config = dict(
    text_encoder_bias='none',
    text_encoder_qk_norm=False,
    text_encoder_positions='learned',
    decay_fraction=0.3,
)
Rows from block 8 of the text encoder, named by matrix and row number. Rows with one number belong to one neuron. Each number is 128 + 32 x the weight over its row's rms, rounded and kept within 0 to 255. All counts start at 0. Numbers have three digits each. After the name is the row's rms in percent of the matrix's.
# fc1: MLP up (text_encoder.blocks.8.mlp.fc1.weight, 1024x256), inputs 0-127
# fc2: MLP down (text_encoder.blocks.8.mlp.fc2.weight, 256x1024, transposed), outputs 0-127
fc1.150 096:144152096089119143140113113088121097108127129164080153176106130117092118165131135131125141132107174135152147136165146155067067148126143156110148094182119120080160152181166181122098090127122106174097157159079164145110097111062100170145158171228097123135130098120176147143089144071121111110109083115151060115136194131153181151111137143142100135134179150172115117118131131132101107055128
fc2.150 032:125138090105129123125092132107087079137169094171131136191053086139136065074164123105171116162181123091104076156158193181112069120072138096097159111158108121091161112142151119120162143118120143145182120168167100164156109132137129121150164168127079172095104127090134083100149136151166146065041131038177171082129159153183143187129116153151102126136167136152103100141175123136169154132104
fc1.151 102:112142155122101125092124146109084213182109124124092106134107107144121120123147116122103112136136087128141135107131116113142166152093139109112122108122127111082130140109090164110085095137151099167051142147116099065131081093094074178091140198148126112137124059082182208133152113092188107168083109204126079173179221135152156138144210138154148171121084140095149130134148121128135131157133
fc2.151 045:113144154074116136138169156136129124088118177136158174127104104123091149129118160113103125163125127131138152123141127155106153148139113137146130134085157113090121103130125113137121110136165118125076134172131124102133112146077128145104105111078099046158160127103216167127123142068181138195122137172132109092103214137171177145116184113122115027133176165092128125098153131109187157150127
fc1.152 114:114131031174123167097128145120134088136132135110109196178131133129116118123080128129131089134155147133127114113118132102079149120155134199138123140070141158043077131130218141148194116153084121080124105127138145175117092111137115112107117177121150124110113179119141084135176255194092112134088147201096149128115109136156179145090143134138139106121099056109114128155158140150131098126134
fc2.152 158:148144195127137113139086148087132118126153090132147135169158096157110154129140106142127121155045145073106087139092144179109085121107180131201091137089147157093099149090186116104151159113110069142153146143161186123106122099123102144203123107143120142117095130125131131079166224169108094135109129112170146104122094133088098135137159141096103100121078137150123127096143103174112151138189
fc1.153 108:134130137212121071133144120153136164199130121116132143138141142112144123182101115121130099107148209087123144145124119000102153120192109150151140144164155123091103103145126106129098124118134123075000137137097099106156128087140145094133103118127127124073128146148125159130143149053131132121162140112078088229083110086114161124187070148115086067112155107097172144119134143116125162150133
fc2.153 123:104156117160101133156083180123139170147097190099115048171099144168092077188171091122133084145171219076204061153108165097132171094103118114071083125105105100096149103121095144124083118129144167125097084161114111111110158078169119156148129147143133091147144152145218137093151122084105063111127140129111082185123054131062193115182101084077085066155167186127170133181121161139146110084098
fc1.154 106:137117038148097175067120146089117170061133128123084126102098136118148096159109106120121192127162162157135122138113137017127138137165102136189126100147111142159142077147158153118127063145120125100151077139128103075125104134152165075102162155123138112137142051105153076127137164182146114129128126161083129146175120128122098132071172206081124116109117159128107113109111152122123160168139
fc2.154 121:143115149096162105132067171164133095153183113098131133062122086140147094098133148141108064153091145159082081145151137050144130132121111118148132129133122154192124090183137130183066140165152128115172134122150180124166115121134148107041131160114122102071104111073120146081098106171160198109098090115135123079143123100104155154126146137140141153120115089126123113084131079181150114170148
fc1.155 091:127120178127142141144131097158117141120110132121127104092144115130137123149115145128130146129124194118147143128152139126076069143071123156153127154238111081168206105146118081120182126126131117118076168128152136168109143085085171152113159153088144129119134074165133129150126177214087104135103120158084109154054125127102114154144184087217148153099107097150119173131163133137117088130136
fc2.155 068:147132143123168130158175124127113145145163106115126113135154074120112120124114148135187114154117139182126168118092106129127060118065055163099155101094082108171135136124124132098139158108146150116134064117146126108115102137135145061162164122105120191158149118143099103162071154177137075151135101150114123078100176151146105127152110074145085145092151058139081148159101109124143160125113
fc1.156 095:120125155128090182085121115084151150133131121114120099128095097138088119153123129128111161131137108162142116144124125059157118136101126065147131116111104123088122170136111165115086080090119118174147145124075127016178093112087171157120130186160128148143133146158145151153149114103064126137194100100067078158163165147086113169115076131140162130110161182107136079166116148119159120154150
fc2.156 059:106139133120167098153122095113186072125143110102114175115042126134056134138155119065084162138133117159114131085059147109145075105112128093152082132085173107065146133115071107131140143093156111144126127226097190042102139124117155134147086114121082169100155095115137201098142100122117137117112144136142082156205194183172132101146159127184150137103158162168091183138145169154133093188125
fc1.157 112:149126116113128120160124098157101077160135151137126121144162099111113118151088117114146096142146106118119187107145155199158152118135100193184132124248139123084090146116169134139112122120109118057057127137096135189141140138064093125122138159087105130154155078090111130115190162092063133125142112219092091134064158124113072153152126102128178130135131066158147143124145135127121123105129
fc2.157 122:125151160088156116156081103148161211229112126150152053128126179110135140176105147122129150104144110099135158127147108111151164156123133161169034180153133136160152106102094106115154192101137087160139110118134124145106130106154127119119132175097144122154130117118125061098141125135094123130162174158048142116051161124166066132133139140151044072102127082115153076152098146165136122083135
fc1.158 093:133127118134127126060115125132105123169131109132096203160115114132137108118138131101108139143107140133140133133111155140141153153117188199127138170181105094115191173142162115112152116129126116143057132150072090137124084138091105153120119161073128117121145083111127096105161164137097146150115141150059132211143156110154116166075130071107093126115133133216104149156132168155133075131152
fc2.158 051:173176073195132121112114061154140125146122122093153157099083174111118112126166142137093132092110172123149151155123127159140145122099078178120145121107071069146099164175132144170156108096102157108094164153156109116083101138094183078150118148157101088142188154134174119136111124093167157113131171081150121153159140107118121129139099125127086100149179110143111109155073207144151142171087
fc1.159 097:157151121084114084129120157150112181105101138154161222111152127129114107099126112145130155141067132118164109136074151065097119145079126120151121099243124130114172111126225149123077140141111110110108163148165137201135124126137145129133159129110126118165127104153117171087105156160142088139101113120090118177144081106110106155084190134173070109110121225145149166158116113120102163169141
fc2.159 082:136142053146137126119126134132160087074114067161095151134098119144105142099100142142124155100118101128153134087152105178121143070116113154062109188179135152121134097116186174117136159159121136071055133125160120133132122198159154119131136104141111072180161112148118132140137087129181149078056123113117120129155078135142101099149168158162131160057169203149138107124074144135139154142166
fc1.160 094:156139120100093151089113116109135193174145125113152114091079103139118085114113130061150135139124097132153126165107122092131131109102132154130139058177108081138164151111168121126117103140109102108118100143128075206115133100074059150108115179106159138130127162188128134129165163123107107142162127135085131167100137123075054132111094138120187165126094136146114197135106135103143173184124
fc2.160 092:163116138134117121057157184139171164110137146044159143153133091123156170161131144100115156107121149102111142141119124151101098122049138080167095114091166078174104129131160137124092106102127163079136111164114096187128152180012063176098156160093148126115150133146138116111146138104114111085126157121139164180180109138084125159151086149134204164162088111170061181151093148175129133187108
fc1.161 100:108141172155122135141130125100098151232099136163122165128145121120126136162129109131121176128129116144122108138124082104150126179157146126093129065152121151175124120126122082112067084143153128174116126147194127201085117123099070038157150177093156111109125002118126094104214115145144096131128089106114155177118217135137115124111193136115128128114100227098150119156156142121125146163123
fc2.161 092:141119159138144058176153149156087135181109161154117115091056074169044183133108096113147120109140105174149129133133123078141136156138088115132133135154077141136186183111175093104130086201156105134139151115114081157144167159114106074124137110114172076125110109169188111068131090096159135125098070101139092129125181154180113137135129112116143158112157231101164099090116130153152121156144
fc1.162 100:114156196103124111095125150101076174205139129135145148190122103133143100143146124100141095125123112125146138112094122111086141115136150162117132151169105154055158156088126179111038152125086132165099145158127158157116122105081059174113132138170119107142121147100171106121174113069182097136139112119080119234112164140084137133125167155167093175137109112147135129130108086119119103112124
fc2.162 143:081137130133142060187160121111119078108170119124135046086159172186053096138148109185166097177176137112151148145170111139160131094062152148101090190102140146133086148125140101133081104088160164120045113126128099091119132158122086153133147156125103130121181139170153062090110138136124114168182123110134113085147156148150050092128222103088156141193154174064150189123134108126147135163147
fc1.163 092:132164103101128120203125122111096097195136092113135080156170118127091112145145123123128094155103165153142117160133116134175128155131090169114110068211139091102110139146180149133145139127177119188085150159124166211149120122099220094156173112119110145126104172176123098111120160079093090132145118163075197145087121119149067164106152057164102075125103152143196107135109111163099122112133
fc2.163 076:148137044164137140133136108150067121147105098122107091140156107150140177133112176123092131151088138127078099073197136153126137137132150106130111188152084068078108147163211133059112152186163108159108123159130118182126147083107195141157151129167099154056136164171126108142091148086136069147134123099118120067141129120163137161133181109145088074087143129118131119132133100122148105090132
fc1.164 101:131139145112124140122112123110125178198126117125177180129121113124121106105126112083117147154135196102116185155106070046107133152091102153127120078186141116122165093149170106144141129133125126146112136127085099202167087103123200053094127000080115119148124115143183180106056088153155167132154135144054100112161102136124109166132132089151129147101118125107135172156102111128122123115139
fc2.164 046:144112123074128131074104173167119123130140097072175220186136100095126102109156117121106133137113119118113174200089148149118138125087078184058107114175131118172132141224082129148146119098109078095137133152126162142171106112135156103098120112119115126154148179122170148076109109166122113105107147136141148115177067156076110136102146156121050151179095127124144166107090077116098071127101
fc1.165 108:166122124092099161113137103147106195193138138130157082111161109133132120130175125158132120145088188127133063121160146122048129127181114101092128103118093141201112129112131126146207130117137118167053129132111129069133140124103116092129149234103148113174125117118133122140103197153158123100158130087101095105164106118145062141128157059178086092141108097160165127136119138121135171076126
fc2.165 163:159191140101106103130123071101126111094124105116080130128134192141149132137147138148081158153119166127147123095132125097140153093187167098111147153109149109121149071104079049129229076143066113108121128084155176153176156186080057102116116179185134137153127212134156108123156124114183110149219104110112161119110148100117140121120153125049104144142147117137075066101152154084178105097133
fc1.166 095:136157160102077123115124124133139082185127136125119156115116123139099099141135106130131112146100134117133143125109095066096107149120122186102139078183140105138149132108180095105207098122119099139082160161114164197144062143136202116143255089119151135149138160150160127135131145170146113113134114173127039226150078133137148152131102114195077176119115179175149112127158136080109109075138
fc2.166 072:106159185123134100084133116129126092111153147102108134103139108151094134153110050080083151109117194141159155114118099127124135193107208186104156137103133146146106090184140064136169137102131140118086176160040170189139082141072140122084129144155148183087157130172155107143138107142124128140113142123150205155138077137153172123144145106134119184076145133172130125138113128079091104150106
fc1.167 107:110125142110100151074116118118135184191142116123167143073124117128162092113122108091122127142133115132138102123144132038119134121121138144109126057108132112119137114132158131136205128124137133066111109132058168141156117113149104163134095196146142141167137117148086130122122093121159141115089121109050158132103122124134153136143030155128134161119119079083135222150115157123126172077143
fc2.167 117:053161101166095135090167173107129223114145149117141069168144158139106117132110149073133106130119131162173113146138141103179150110113117118144091105145102165159160116079132128151185106126077089108119130092105167101108100087152127174120089150146115120099164107155161162085166080118123135158128161110114162142139162116113068127240099100162109152121136121135136149101122154150115064132059
fc1.168 096:126130195131116124096123141131126172189120132143144091136107122123142123147164132143148110124125148122128170109082132129123116095067142075148136157190113141058180167131106142133133126148105118093087135157129128158137129174073190160139160161112133130164123054101151192124123138168187120155103114170104126133123058135131151116054134054185161145171107114178121166106155135147100134103121
fc2.168 091:132166085111116124138142107104123158203112147124095113129111092132114118124109161191167156141115131113171088130138120133123092143105112130138128128098077121087134092113077133123109153109126133158141084154102111129084081113123190130166136164130071172193103078141158135144136145147157149135129095166130131171148136111099128114115084119090143123149087157181116094191129109126127109089149
fc1.169 106:125127181094092167103117138088106114212124113144126113155141121126097111127137147159129112119124145167113104116141092122158131125089142198088130183166107108080132136127121165134055105142158131162113128120168124252131092137133132101156191146139101118149137087094065099117117108106147164129146096122110151127155139132173120144131142164170041167130127156108096156130140160125133184140112
fc2.169 071:129131166070136121122081109083103137154082081128122129112152138171095133098143108126133130113154121163138134116096107115176102067115115208097135093175045155122179127131129121176087173131129191171131090149153122190122108128182128064154115181146134101143153082138095133132109080144078101125115180123139148095109135116137193190186187136145050201076122181102072119111149180101170162150062
fc1.170 095:143147105133091146146108153113098095172110111130094151035166090139123116127117098121125119156090194124149128146123160139082097141105154151139139094221124103137110139098175156134077144130141125155116134122155136164171097138150161157121152087102114110147102096127131097124152174140092155129056108154123095157147185106130082184160101072167134133100079163098144100137157141110126206192154
fc2.170 062:129143179140109133172137166137123122186127166063090138080211097153123143111094093140148174101094176081130166163089118138105096132101116119144138114135130089079131030150127154180065117090166151108138112081167133135074143148167127161154127106112132190112121127137121120125133076081132131108118174123192141104150133103169148147153139093184127165105124153113087127082176100141126177142166
fc1.171 104:120125144148110113141103112098110124135109124149089133142147096141099101116120121104120112166152112171171052144159104160097090143143143142093144071093084104188073115136117139144119117139142113111098134135148139147126106133041069086115161176152144137136106144171130112127157184109123169150114115151095048135112168129094096182127165086076171162124086170116096160146095115133129131101165
fc2.171 076:147116158175159085162153167131151044047109125166112123105183172132172151138123103119095151174107105173134203060111136094098096160110124096087140189141100115092191144115119143111080155109130120168128175137201103142160147098143039098168131137132155116074091101176109118127109149104114074116138170096124131174071153138122089100123115082104167157163123155135113083109082128103079182112144
fc1.172 103:116138124142120192065110144090124141172129121112081202147115109112105113139122106076122136140114133109153133164110116008106122155126107115131126135155143146116096140144179133110107138138182106190106138132114144147147101130155069110139133150137149144169123168127112131113185154165033108125093109155088110192166101125101105144097101135127143142113117172188140130156141118108119165112139
fc2.172 114:191106116154156182101133141113172103138144174099069103189110095162132166129114134105121146165123134065112107138157128134096067111168132128134120141047159150101114114105111194072155121109149094123113149131141145142127085154117151126143051155189154116130099114108135185156143146115107097112040171115132206166143066093108112164129173120126103114123156126109113151123061149168099136130132
fc1.173 096:125115116131139173133137148163102172107118113137138126123165110126148092156146116143115106120136096099134130152112098122131121123137161111160134051078127108059110157140146148139116131135138111115100141118142122144155122122137009254124058103173099116131112173096125174132179163190117148132079092140085091119177047120145170150117142040189183120130136124102200174125146129126125129138151
fc2.173 061:100158050165097145129105131117127167189079099143138167143073154117150122145171122105075142096130134065148119142154133210163147113185166187151119126085140102129119125140170180148149098049088117207165097143120116142157161133103107216105057077129114155163121136183118119112158133089103140190106071149131114111164101132142112055086170116058105133134093142116117101186135103159158078089189
fc1.174 093:140154140149100139129139133121121107108136122133136163147123117122126108111136121069133131127140199136150217164145152000158127122122090113120122118218122138176133145156111082129150074120146118149091085124196129129147142094101089107114121089121139134114116071094146117098047172177120116137141090172065143200104110143104075136126142086143087112144143177200198189097111127148125121150130
fc2.174 106:119116183122140162117109164105124085113078100071144156137127085166163120111193119074129102138142087136125152182156147101161118110135083116139089143126174156159139146165106149180119124089099123145143102091158089102170144168131154109181171099100136180059114124143200075065134144137120086179111124097143149090119116136138095085171112137134107103178116149131138121117113183108101183103150
fc1.175 108:089156105144135163117107143178103159105122137157121173094147099136154107108126122141131120141139188113122121130131180042151113122080141174138129172191122106166176124145128121147073121154172126076088111156092130211124154138192163136141128155091159095151116024112106126101161098095121129120097104170062146137169201143165160139120150084097133166142145124145163239127142150102145122157137
fc2.175 080:120151117159125107107108130104155216156118114133155099084100155113146171075154120123122109053137125087092132088121116134192141149087143138133083151120075074203141144177111105182103146096133132132097101156090124104070103157162161128114135123099135058103185073169126132126163147113142150197100142093109108113155218128116128113136142092162106189152162191108158174086131159143129120124091
fc1.176 094:118115126131122160066119169120128130172142111119102107143122100134117112124089139135123134153154144113135176188147173063083120151164136124149119080138162083070151137136131137109172142142113135141116148151136122116132112132111145204096107150099163135118137155100138139142157147103145135133105133179113199089122123124161136144112111107127236129109084043114129185138141137152108074069127
fc2.176 072:071111161154164116156150104126120127213168147119183076143134174108063218140098145154119110109106083143150155157105138079106124112116102093159095184168148147135137070144114096075141155166146144121096113082041144156105153116095135146099105154078178182094120099159151090119160153088136087140173046130126200118139122187108175138129130155133149142138097079099195155091160075131058127109111
fc1.177 101:121124098133130145109109153051127122166137127113088072097125106135117087110079126080141151153128171114135183114097110151151138130129140172143135119207110094068117110142180163107081101128114107139122134135120065094115129153128103110098123110080138125090123079140125152101182127116079151133096115155087169140171171134163117143105085181123099179117094120166110168139121119099130134146147
fc2.177 121:135055147097165130163076134145170147157165064149128136130099123146129138098109067138145132130112166126064151106109080116060154084125115173117111174255143178117177090118107112161140138147173064119150152096085143120136172167145167140134046169134139097108128159163086118099155144159114151075097175129138160105173173135178183118103073160097071121136152137119089107138129128161110087174143
fc1.178 100:134138100117174088131141101151116111206126123164145170164136141121152118153126129098114172113107176106143098153121166186058130136099137134147129091109122093173126158145175125144140116122129127134101158129050147064108161116152090162135218066113164119124125169180107142156068240130132128130070112127091124164091050124139080135140126091191104143115127185154055137113134131105148134130105
fc2.178 128:192194155148134052094111120095158105195162110134138162095140148106162158153100131113121103147148196086094080149108117153126150140106170104162134141100081144128164087129061162150079132080115188072143167115117195079129170118086134130138215116140108119105105125136141122157116176099199094098075101145131124149104091169188122138109216097121126136120181143086149103108149122147093137127134
fc1.179 097:146116152125147121128135124129140205153110130150081175112165108143137118148162114156125118128141065117148185105196165104083107118141114166132139139117116142181065089144089145121138149126129124145111153124085105101132074155084058145121167131115153136129114188092144139122110255134154108141093143089092155208138084137134130118047157105136253124161132198133118082133132147156142101149156
fc2.179 130:132132063159132176093149142127127117174121168162151132094134170149183135139180194142035118130128146086148188122150082139069137074104038094162141145159181186153114122050135130131123143125137146068204128141114082181160080099160153163159136138160106127114144199136108093125141109097164064156125097114104136140173112135136061134126141132101127060139128135106142120099077099161105143184180
fc1.180 116:125134184143131157116134148122126202158108140092145165169124144134147147099141142095138116125137181115138225096106144093186129117151138098109129128170132141105102124121161122101125158117128137144017150148080089168125186128095140033134098083096126129127142085074106127130112131084192110132106110142095110144136192112128142122093191142105146114138168137133128085121110137136124128133117
fc2.180 145:132138141113142150132104081170151145236141139098166116120137140105158149058148052145110079119086161149168121072095158092119170174146149132124144198178102146112124106115105144145092149118151082122061125207166166112126146121132133119129157104100082116072133141111143171166125181137144055131161103151091097079154182102168126108125111145164107131185114092132103081122134148111120188151191
fc1.181 098:142136106181094145122135098167118158134158115166139083100152135134120128121125138112115129153111156123127117156129152165136060146128136098125131122241098092048161170133231082148066121104125144130069140139131134186146132149098138124121182100162157125150125103134117133126196199134196103132124110178077128120105093136109085145064182090151066090136157192181168183124140089137094092118116
fc2.181 064:129149163173125129162165112127111108120140140129116072087180085134117131047176157094127148129099197129181077181114119172074131109130078086063172158147124119091123115147160108189108133102113131164125070112079135105122146174134139170133100110142143144182183107130122126145155145130156109122149084137157078119060096146113176139069135129154131092093168113133119136116117167100140144146122
fc1.182 096:151146093069101150153123161152128183169145112126100082144139114125148099169111105064145115136133143130147109118127139133129130143111192142156125188127128127085094134096092083155139148121136114206068134133169104169125105055095143101137157100122118115096136187117169135130144143170098132128124120131092065255109114133128077141115090167089177159128125099105134139127116096131145132123111
fc2.182 081:133134093122084152180112152136118119162160145136161121108175098096135149152111140147120093183122131138113098135106068084109174130137171103144159212169180100140142159123095151184148076117156128190088133120114169146195162109109177153155148075143122153157163136118173076165173084058048105175152166143122087199095113159155125102124107102100144072108118101130120096089167082123137110124122
fc1.183 096:118133145088107164139113117112102167130131131164078188146141115130117133132093119141114167143123137122138087161163142136128130148141147215107138141171122124165112105121161153118054104145099109166105143156098122142149098129178143052139194193106116113116137157112156113092202200156142146122218129160114086134125094130147125140150080152091106131133118107186040139132132102115105169073141
fc2.183 065:069174119132163086131101155112121159097094163134150153126073146123126165077133116143148171101113179104104145165205109133105094103074110161083113075070176079143092129108112097140107138147122124129071113138114134108122122118200104093188139164129109087067145166060143098118166132165112158098116188182161065124147150198129117132154108133134102108149153158141099129085111126136085161112146
fc1.184 114:139122131158119109066129145087123197134146110106130201162123135132132122156105142082118146130145128109140225128128134045108130147119135103124134148049146107069094154146116125100184112136113126104029115143099091157146137160081043130123147190073136129138125112154148170138169110125089106134151148117088150160187079141103107141141121157141062151146122085111080175122162140135124100120141
fc2.184 160:101143130134113160133091134190108124096165077187134120168088124106107122136122106126099138146149116184125071133120141081106115156148161060093136144131142102178116121140109123113095096142072126144102116123111148096084117125123115090205121157129082102176151141164194166226186106162092080062139130125160140141087130181082132229095160167122130142114151149140067106150147069141171127153130
fc1.185 093:156135152143124112096119123099123190209101121120126143140156121123108128117118128155116160132102137153145086170119146043033144139093103131080143139097131093141194083150183132123142094132148120092163123120077130142149082132132164088105126116143174140163137221121123183098132161144210156160149075155089098181106096137076098128088078119159102150134143135170139105160168118114119063131133
fc2.185 054:166058110124145105180166130103116154151068127134089165118113116157064135149136127130135151138121194140150090114152107135101122069132068169153129139110136120075136121187170105115147100145143131138091164113093169166152165101100130079082092094133156138150183118113168145123138086126119111144159097186125067190160152158109089133079109118133157133195159080148183074132172127083114091141130
fc1.186 116:131138138114115118106112118138103143053122127125158119109134115131134106152142110070153141143116120139142179149143124154134129128162114208144126136115132141131094105118170128138057154142134118152091126119061128064142128112131089083120123211177090116103129044125145110103146186138106142143177128130078108142117063135121122137001202097121022151116099139089044196129148101133145153172140
fc2.186 211:112161137143055107134121109132170098173144069124160120094097094152109102179144096111112114123111143131218179075152143059072129125126107076142097147167182150146124164173152139137135126124171101159123064105126061133112121127101144138134133154083143138145127105151081110089144120115121073154141108089109160083131120156174122132089093142123099086126174096139111133066091135142182162133085
fc1.187 096:115140076117106143124119154112131083101111149104111152138098103129153118153125108091143173147127109092150109132107152022146116166095111103130143023112130125123135191123166129106092129156128099113109156163104159109136111135144066138129119067146132115069131130149140113080171241142179099127105086145075077076159109128051133174104165124057163140124172176121118106134135135111117145127123
fc2.187 036:122133159175134117143142130098151111147091132087108085142188105091130148125140047161147177054088119078115122120189152128139135112147104113140122077109133130156144113178120109111093081157121129085139143135079129168132134085095086086168154138143173143145125061146188174115093114105139100112104151120056121074152181070108138186130170121100129096139161189133118128125104144166169151174176
fc1.188 100:106123029156108156120118114118132107188129119111117135134110122135104113106153105106142125124126113101131118105114121112092121150161176088119130123106118085130118153129218124126056159148121137148083139132041145140116124125128093150130105079122161141135126058139119155126149255133192111139116091207066089081162165131097179115132147113141086140126125164178084155135105109111146113140094
fc2.188 129:140132100142132110115110089123100127175141153129126138122141099115072167077163087197105159192101149122083139095155119111147128115153113098172146105098125095128146092131173117157035087131133077092170114089104147165121092146110090185122129155123150122165061104176139175184179191116175147071089096135038146138165244081093125137076119085164131170119154170162063117114138138127076126149144
fc1.189 090:131121147111113095101126140111110201111129134144106223146130137118113163128124129111126111137135066108108140128113092174095126116142137176120129179143143116095109093122118111141137091134134142098039186156151139163158095117132030140121166157124159128111122064093125144129180101117151133120100135146074132248155159133157174120157131080184199119123120098135134114150142092151099186137120
fc2.189 136:090133112100165156148142087137174126119085097174093168100102156129107205177216138093073136172097162139090187156131097093132093122150164193156158125167115115112113095097106150116135112149169122154085171096116089180150136128102108156142122105133084138146169089134160171135138047117149117135180095121155116136115157119129160091178156133162082113110114111130104079124149161115088201106189
fc1.190 104:141141139125114127106130157114099059118121121120159167141150130125101152056147116132126123129123140113115180131130130085104146122177133126115121143127129129109182143098131046139074183148110130120031145108103110239115159120123121105145191134125135139146118066097095115115165108114072122141093139199113156114121030158161161133117127103079126137144116080132177073134149132112157088127109
fc2.190 117:108109095090151141150127108173124111175102119085123141105099135064058110142162092112175170154126148195098201124101163117134110123140129174175119131082084115192168078099101132150158180151115087096085128117130110157143145167121128122124108133184133147168212070127106162115182086088100087127074152202104186098128055124155136118122149130106071105140164092129148121136143114128178091095118
fc1.191 090:103145168128115130128116147058093152171110144150107127134155127121112132146163114106141173121127241101129228124147111123165098139089069166145144182189161148091159139134131184104142136090164122194070113151142102145136092130048167023095141121114132112139136109166161100126162177163125162105130099207092124136148170152097164138183116132114083111122173209199149096130153133096123115114128
fc2.191 061:087138217151185148119112177127144121145136126138169082139101177115086044183179101105119123091182142125146125147122154184179122147089052188159115107127133134159146134107081138165155145150131139163147095113141083146120064169163172083102130168120103110101210120153135111117116168078123157102153086107137103118096124103141101173144120106181117166120186130190147122094196128093116093182146
fc1.192 099:122150215120128127075114116141138173217109115118104107092126131127136128152086125062131140153130110102111102148109157201111128137141107167138147092108137078075145121101229098130068101135139126134059124144154133099138116126116159159089076200132149120099118092120115148098171221111157080134119108177091103116120091131113088159110100101124101157136112128157133101170111161132095142097150
fc2.192 051:122143172109092097133156105087166100094156044167122141156159153170172170159078107196117137143147114107122175193098120138057167131102119187156115143125161132067112097120157126086097139095148167136119200150186161160131055127071121171098142171147165126105166142162071107104141072118138127120036166136118118114127099134144113113088105083145121128149099063172160100113143136101109151145093
fc1.193 101:119132123147124109105122130131113112210129121119127178128125107124116080084118119111131175143106075159135163150118107147147090133161077157117133080133149124166145138122155100140125115134128115156071105105109142198120086144112077094114206142143125132178113153101136079137148050173155149138137115168112108078138143123072065166139125105148174203127054126120155152164180145105122061085160
fc2.193 059:039076135159113088192079148158149146156134149152117163108135066125148120150127138134170154144063088131091116156131143155113118132155092144132124118144108120129107138063094088111097152108113103159103101106094088140087127118136102111071171113172080144133144146125185087154111072152171167127156198141096124104130155134140077158083155109160093173142119094110132165182125094107135108131105
fc1.194 097:127130107142090152173114143085131154164115117105152027178197120121152123181129114131130147135126117124111140136132121045135141105157088112125132118240147113119125107141206131112220160131126112117110128155123130155169141123108131069146130038107114116147126096136107175106037137082122131134164114084057063114169063136141060160098113122127129142106093137111120129154138135135145109133116
fc2.194 117:155124170190137123095168131150146147129190121093104150164124134115157165135123076110099133119116093152102128125119176100151176100113135092165127099133146076158192083103115114165164115084144116156142097164136172193150097115131154060179106087173128094198127122139079205125092143090136138153134082045111085081128102151062099089113062180090126105164106079165158115196129124137151113111153
fc1.195 107:118104082129160092062135118122133109207123115118151094050123101117138111123100122146144141125139135140162126119119098000118091127127135091113137116144129108137158103121115080116191175140160156150160095118143126139136112126105130153114080131072159150159116038184117153164120181209068144118118138125034102123121076121124055148185038143096128136093098127099107144151128133119146133164130
fc2.195 162:077143178108068153191095149146144168159147106115136150135128188137135138143153143110119152121199105139198112149145133096157114114076125120119134140117109082161198145133120102108090089107114144159135169099163087146145098169171169131139075094098163179140134152083148149087116161140060151103202127108079138133142155148152109097117152133090095181085075111080150120117107134138146065125086
fc1.196 102:144135124078135172048120093128132145185129128124156085122105106120119122101113125124150121126131134161128179155150178198175121122147122207115128109082129114201102141138210159125107118115086126127088105117093107135106152128088142110122133035138160128151138076155125092136151169130148114134117134152071081130089241131107143171123106140157154198131106138146162099128115120116153078083124
fc2.196 075:147123180118092138153119119134136086186107141064084120092112096126136127067124122099097081172152154147122153137128158193173150038135121160116101111141137133184162123101137181105098131155165143119144151105125156161207177129089164085124147076137104130127175089133168130114100085094103141107121076162093097102172209147101112107094123152121126136154130087106112146124110084133149101153164
fc1.197 082:160139139142056124092112140095101079140100133108150143130138092139099109127084125092144137152117156156124111125117119074092074183119117169131135064197080126103127132134172161160185101148096084155028144174121115149105114131113168171092109166097127124184123093128100136115191091091153073144135087183073126169105093129141093184106058171096101141145095155156108164155157155126114130106143
fc2.197 057:167130166141154169105116145164122092065114143127126100124067181113128163104056100117100122128123127104142151142129108099179138220153169112106115151129125179170169098175082135184141130145145124105119086079157186088111139107156171170123141124038081135138118184107105105142096140165178123168151140201135101066092155119121125127119140160133097061127120130166127224103155140112173209124148
fc1.198 101:116120092125077195098110131087107128115144108122172149148141109122130098119099128124110160150138057148139151137165168041118133151110133124103133126205132120143130181116129130121179062139103113127104110134130145117124096141081106171119179090072181120152145070100127153124147055102122111136115116157087092130181162122123096162053046173171123139122077226115141133121171124115101159114124
fc2.198 106:137095126081128114194140107085131135122129140176105183125121050081132133092157080088122104088176063106116102193142153080152091137175127119195145131150122144132162112133178062144095093134131183098204140118099171140124155106146153132137154125115148122149162176144115158164123044081160099103116129142145106079135173087153090135065144150118151164075125131124130122175176092110100199170122
fc1.199 110:130127112172139180150124142091115073025143119122157186145140093135143121127159112129142125132117213172139109116160109149112110117146146135116125102160108123093125104133184171123044121131115122167107099115078132105116103111075114114074175083032112140067119111094167150150092144062125143145128114209128155124123161130044115157151126061132206186126072088178114190154127118129136107106123
fc2.199 104:114122100200133113213035129182117116112218120137171151104133170120122132112105136132147125128118118119141119081107115094099151077057125110196160134180188169127079157111109154093154119153172155137146151109107167149106119099113064104123163142150095160095147186099138140088100111101171170176095130140119178104083141085099138120098121133114104126115086148133129193134112152183124097134197
fc1.200 085:109140121152133187080126103107171140148153132134156213117125116122133105113133132153127121155128168123132084153105138031133140150164147154096127097098128085070203140164170120122106113116155113130107122144092151146135124136170110176133182082160146138123123246179093083134155147097111150132134092107075060157101083145136070145121099140110125151114091147181187138135148122139122125168156
fc2.200 064:188130133115151168149092191115228113113151120151183203180093102171155145149139155105096068131126173160145148121089094094130139136125068118144179150103146055126114088139130163118113137170128129157152092140149164161076110156158094129142117083136156123148117165135110124087071099171073136135045087081124063146067148165126089116132053173140161131142143084092151145109121144210150079165090
fc1.201 108:148126102137124088132110157075136073104121104133093155139118117112122116132124138137133167138135069123148157157183148080107119158146122191134127124207143086123019168125104111127158163108098127100096119143123088112134074143105111133107242124159143127101121135101141179120197141051044143134108108153055171127152104130096110153111155137095162126125157131109114140134130109130140128114165
fc2.201 111:103139156065130133142077118144130107134092195133122159143180116178127156198100106149101152078143121101126152124137095094154106133131093154196153133169140111115066152185103123145129146074166160143156113099090189069195111123115176172139112160111140158159128146069167134167152174167130092151088163095083138121174091150126127120091149113065164135128141166099146092159097088130093171075153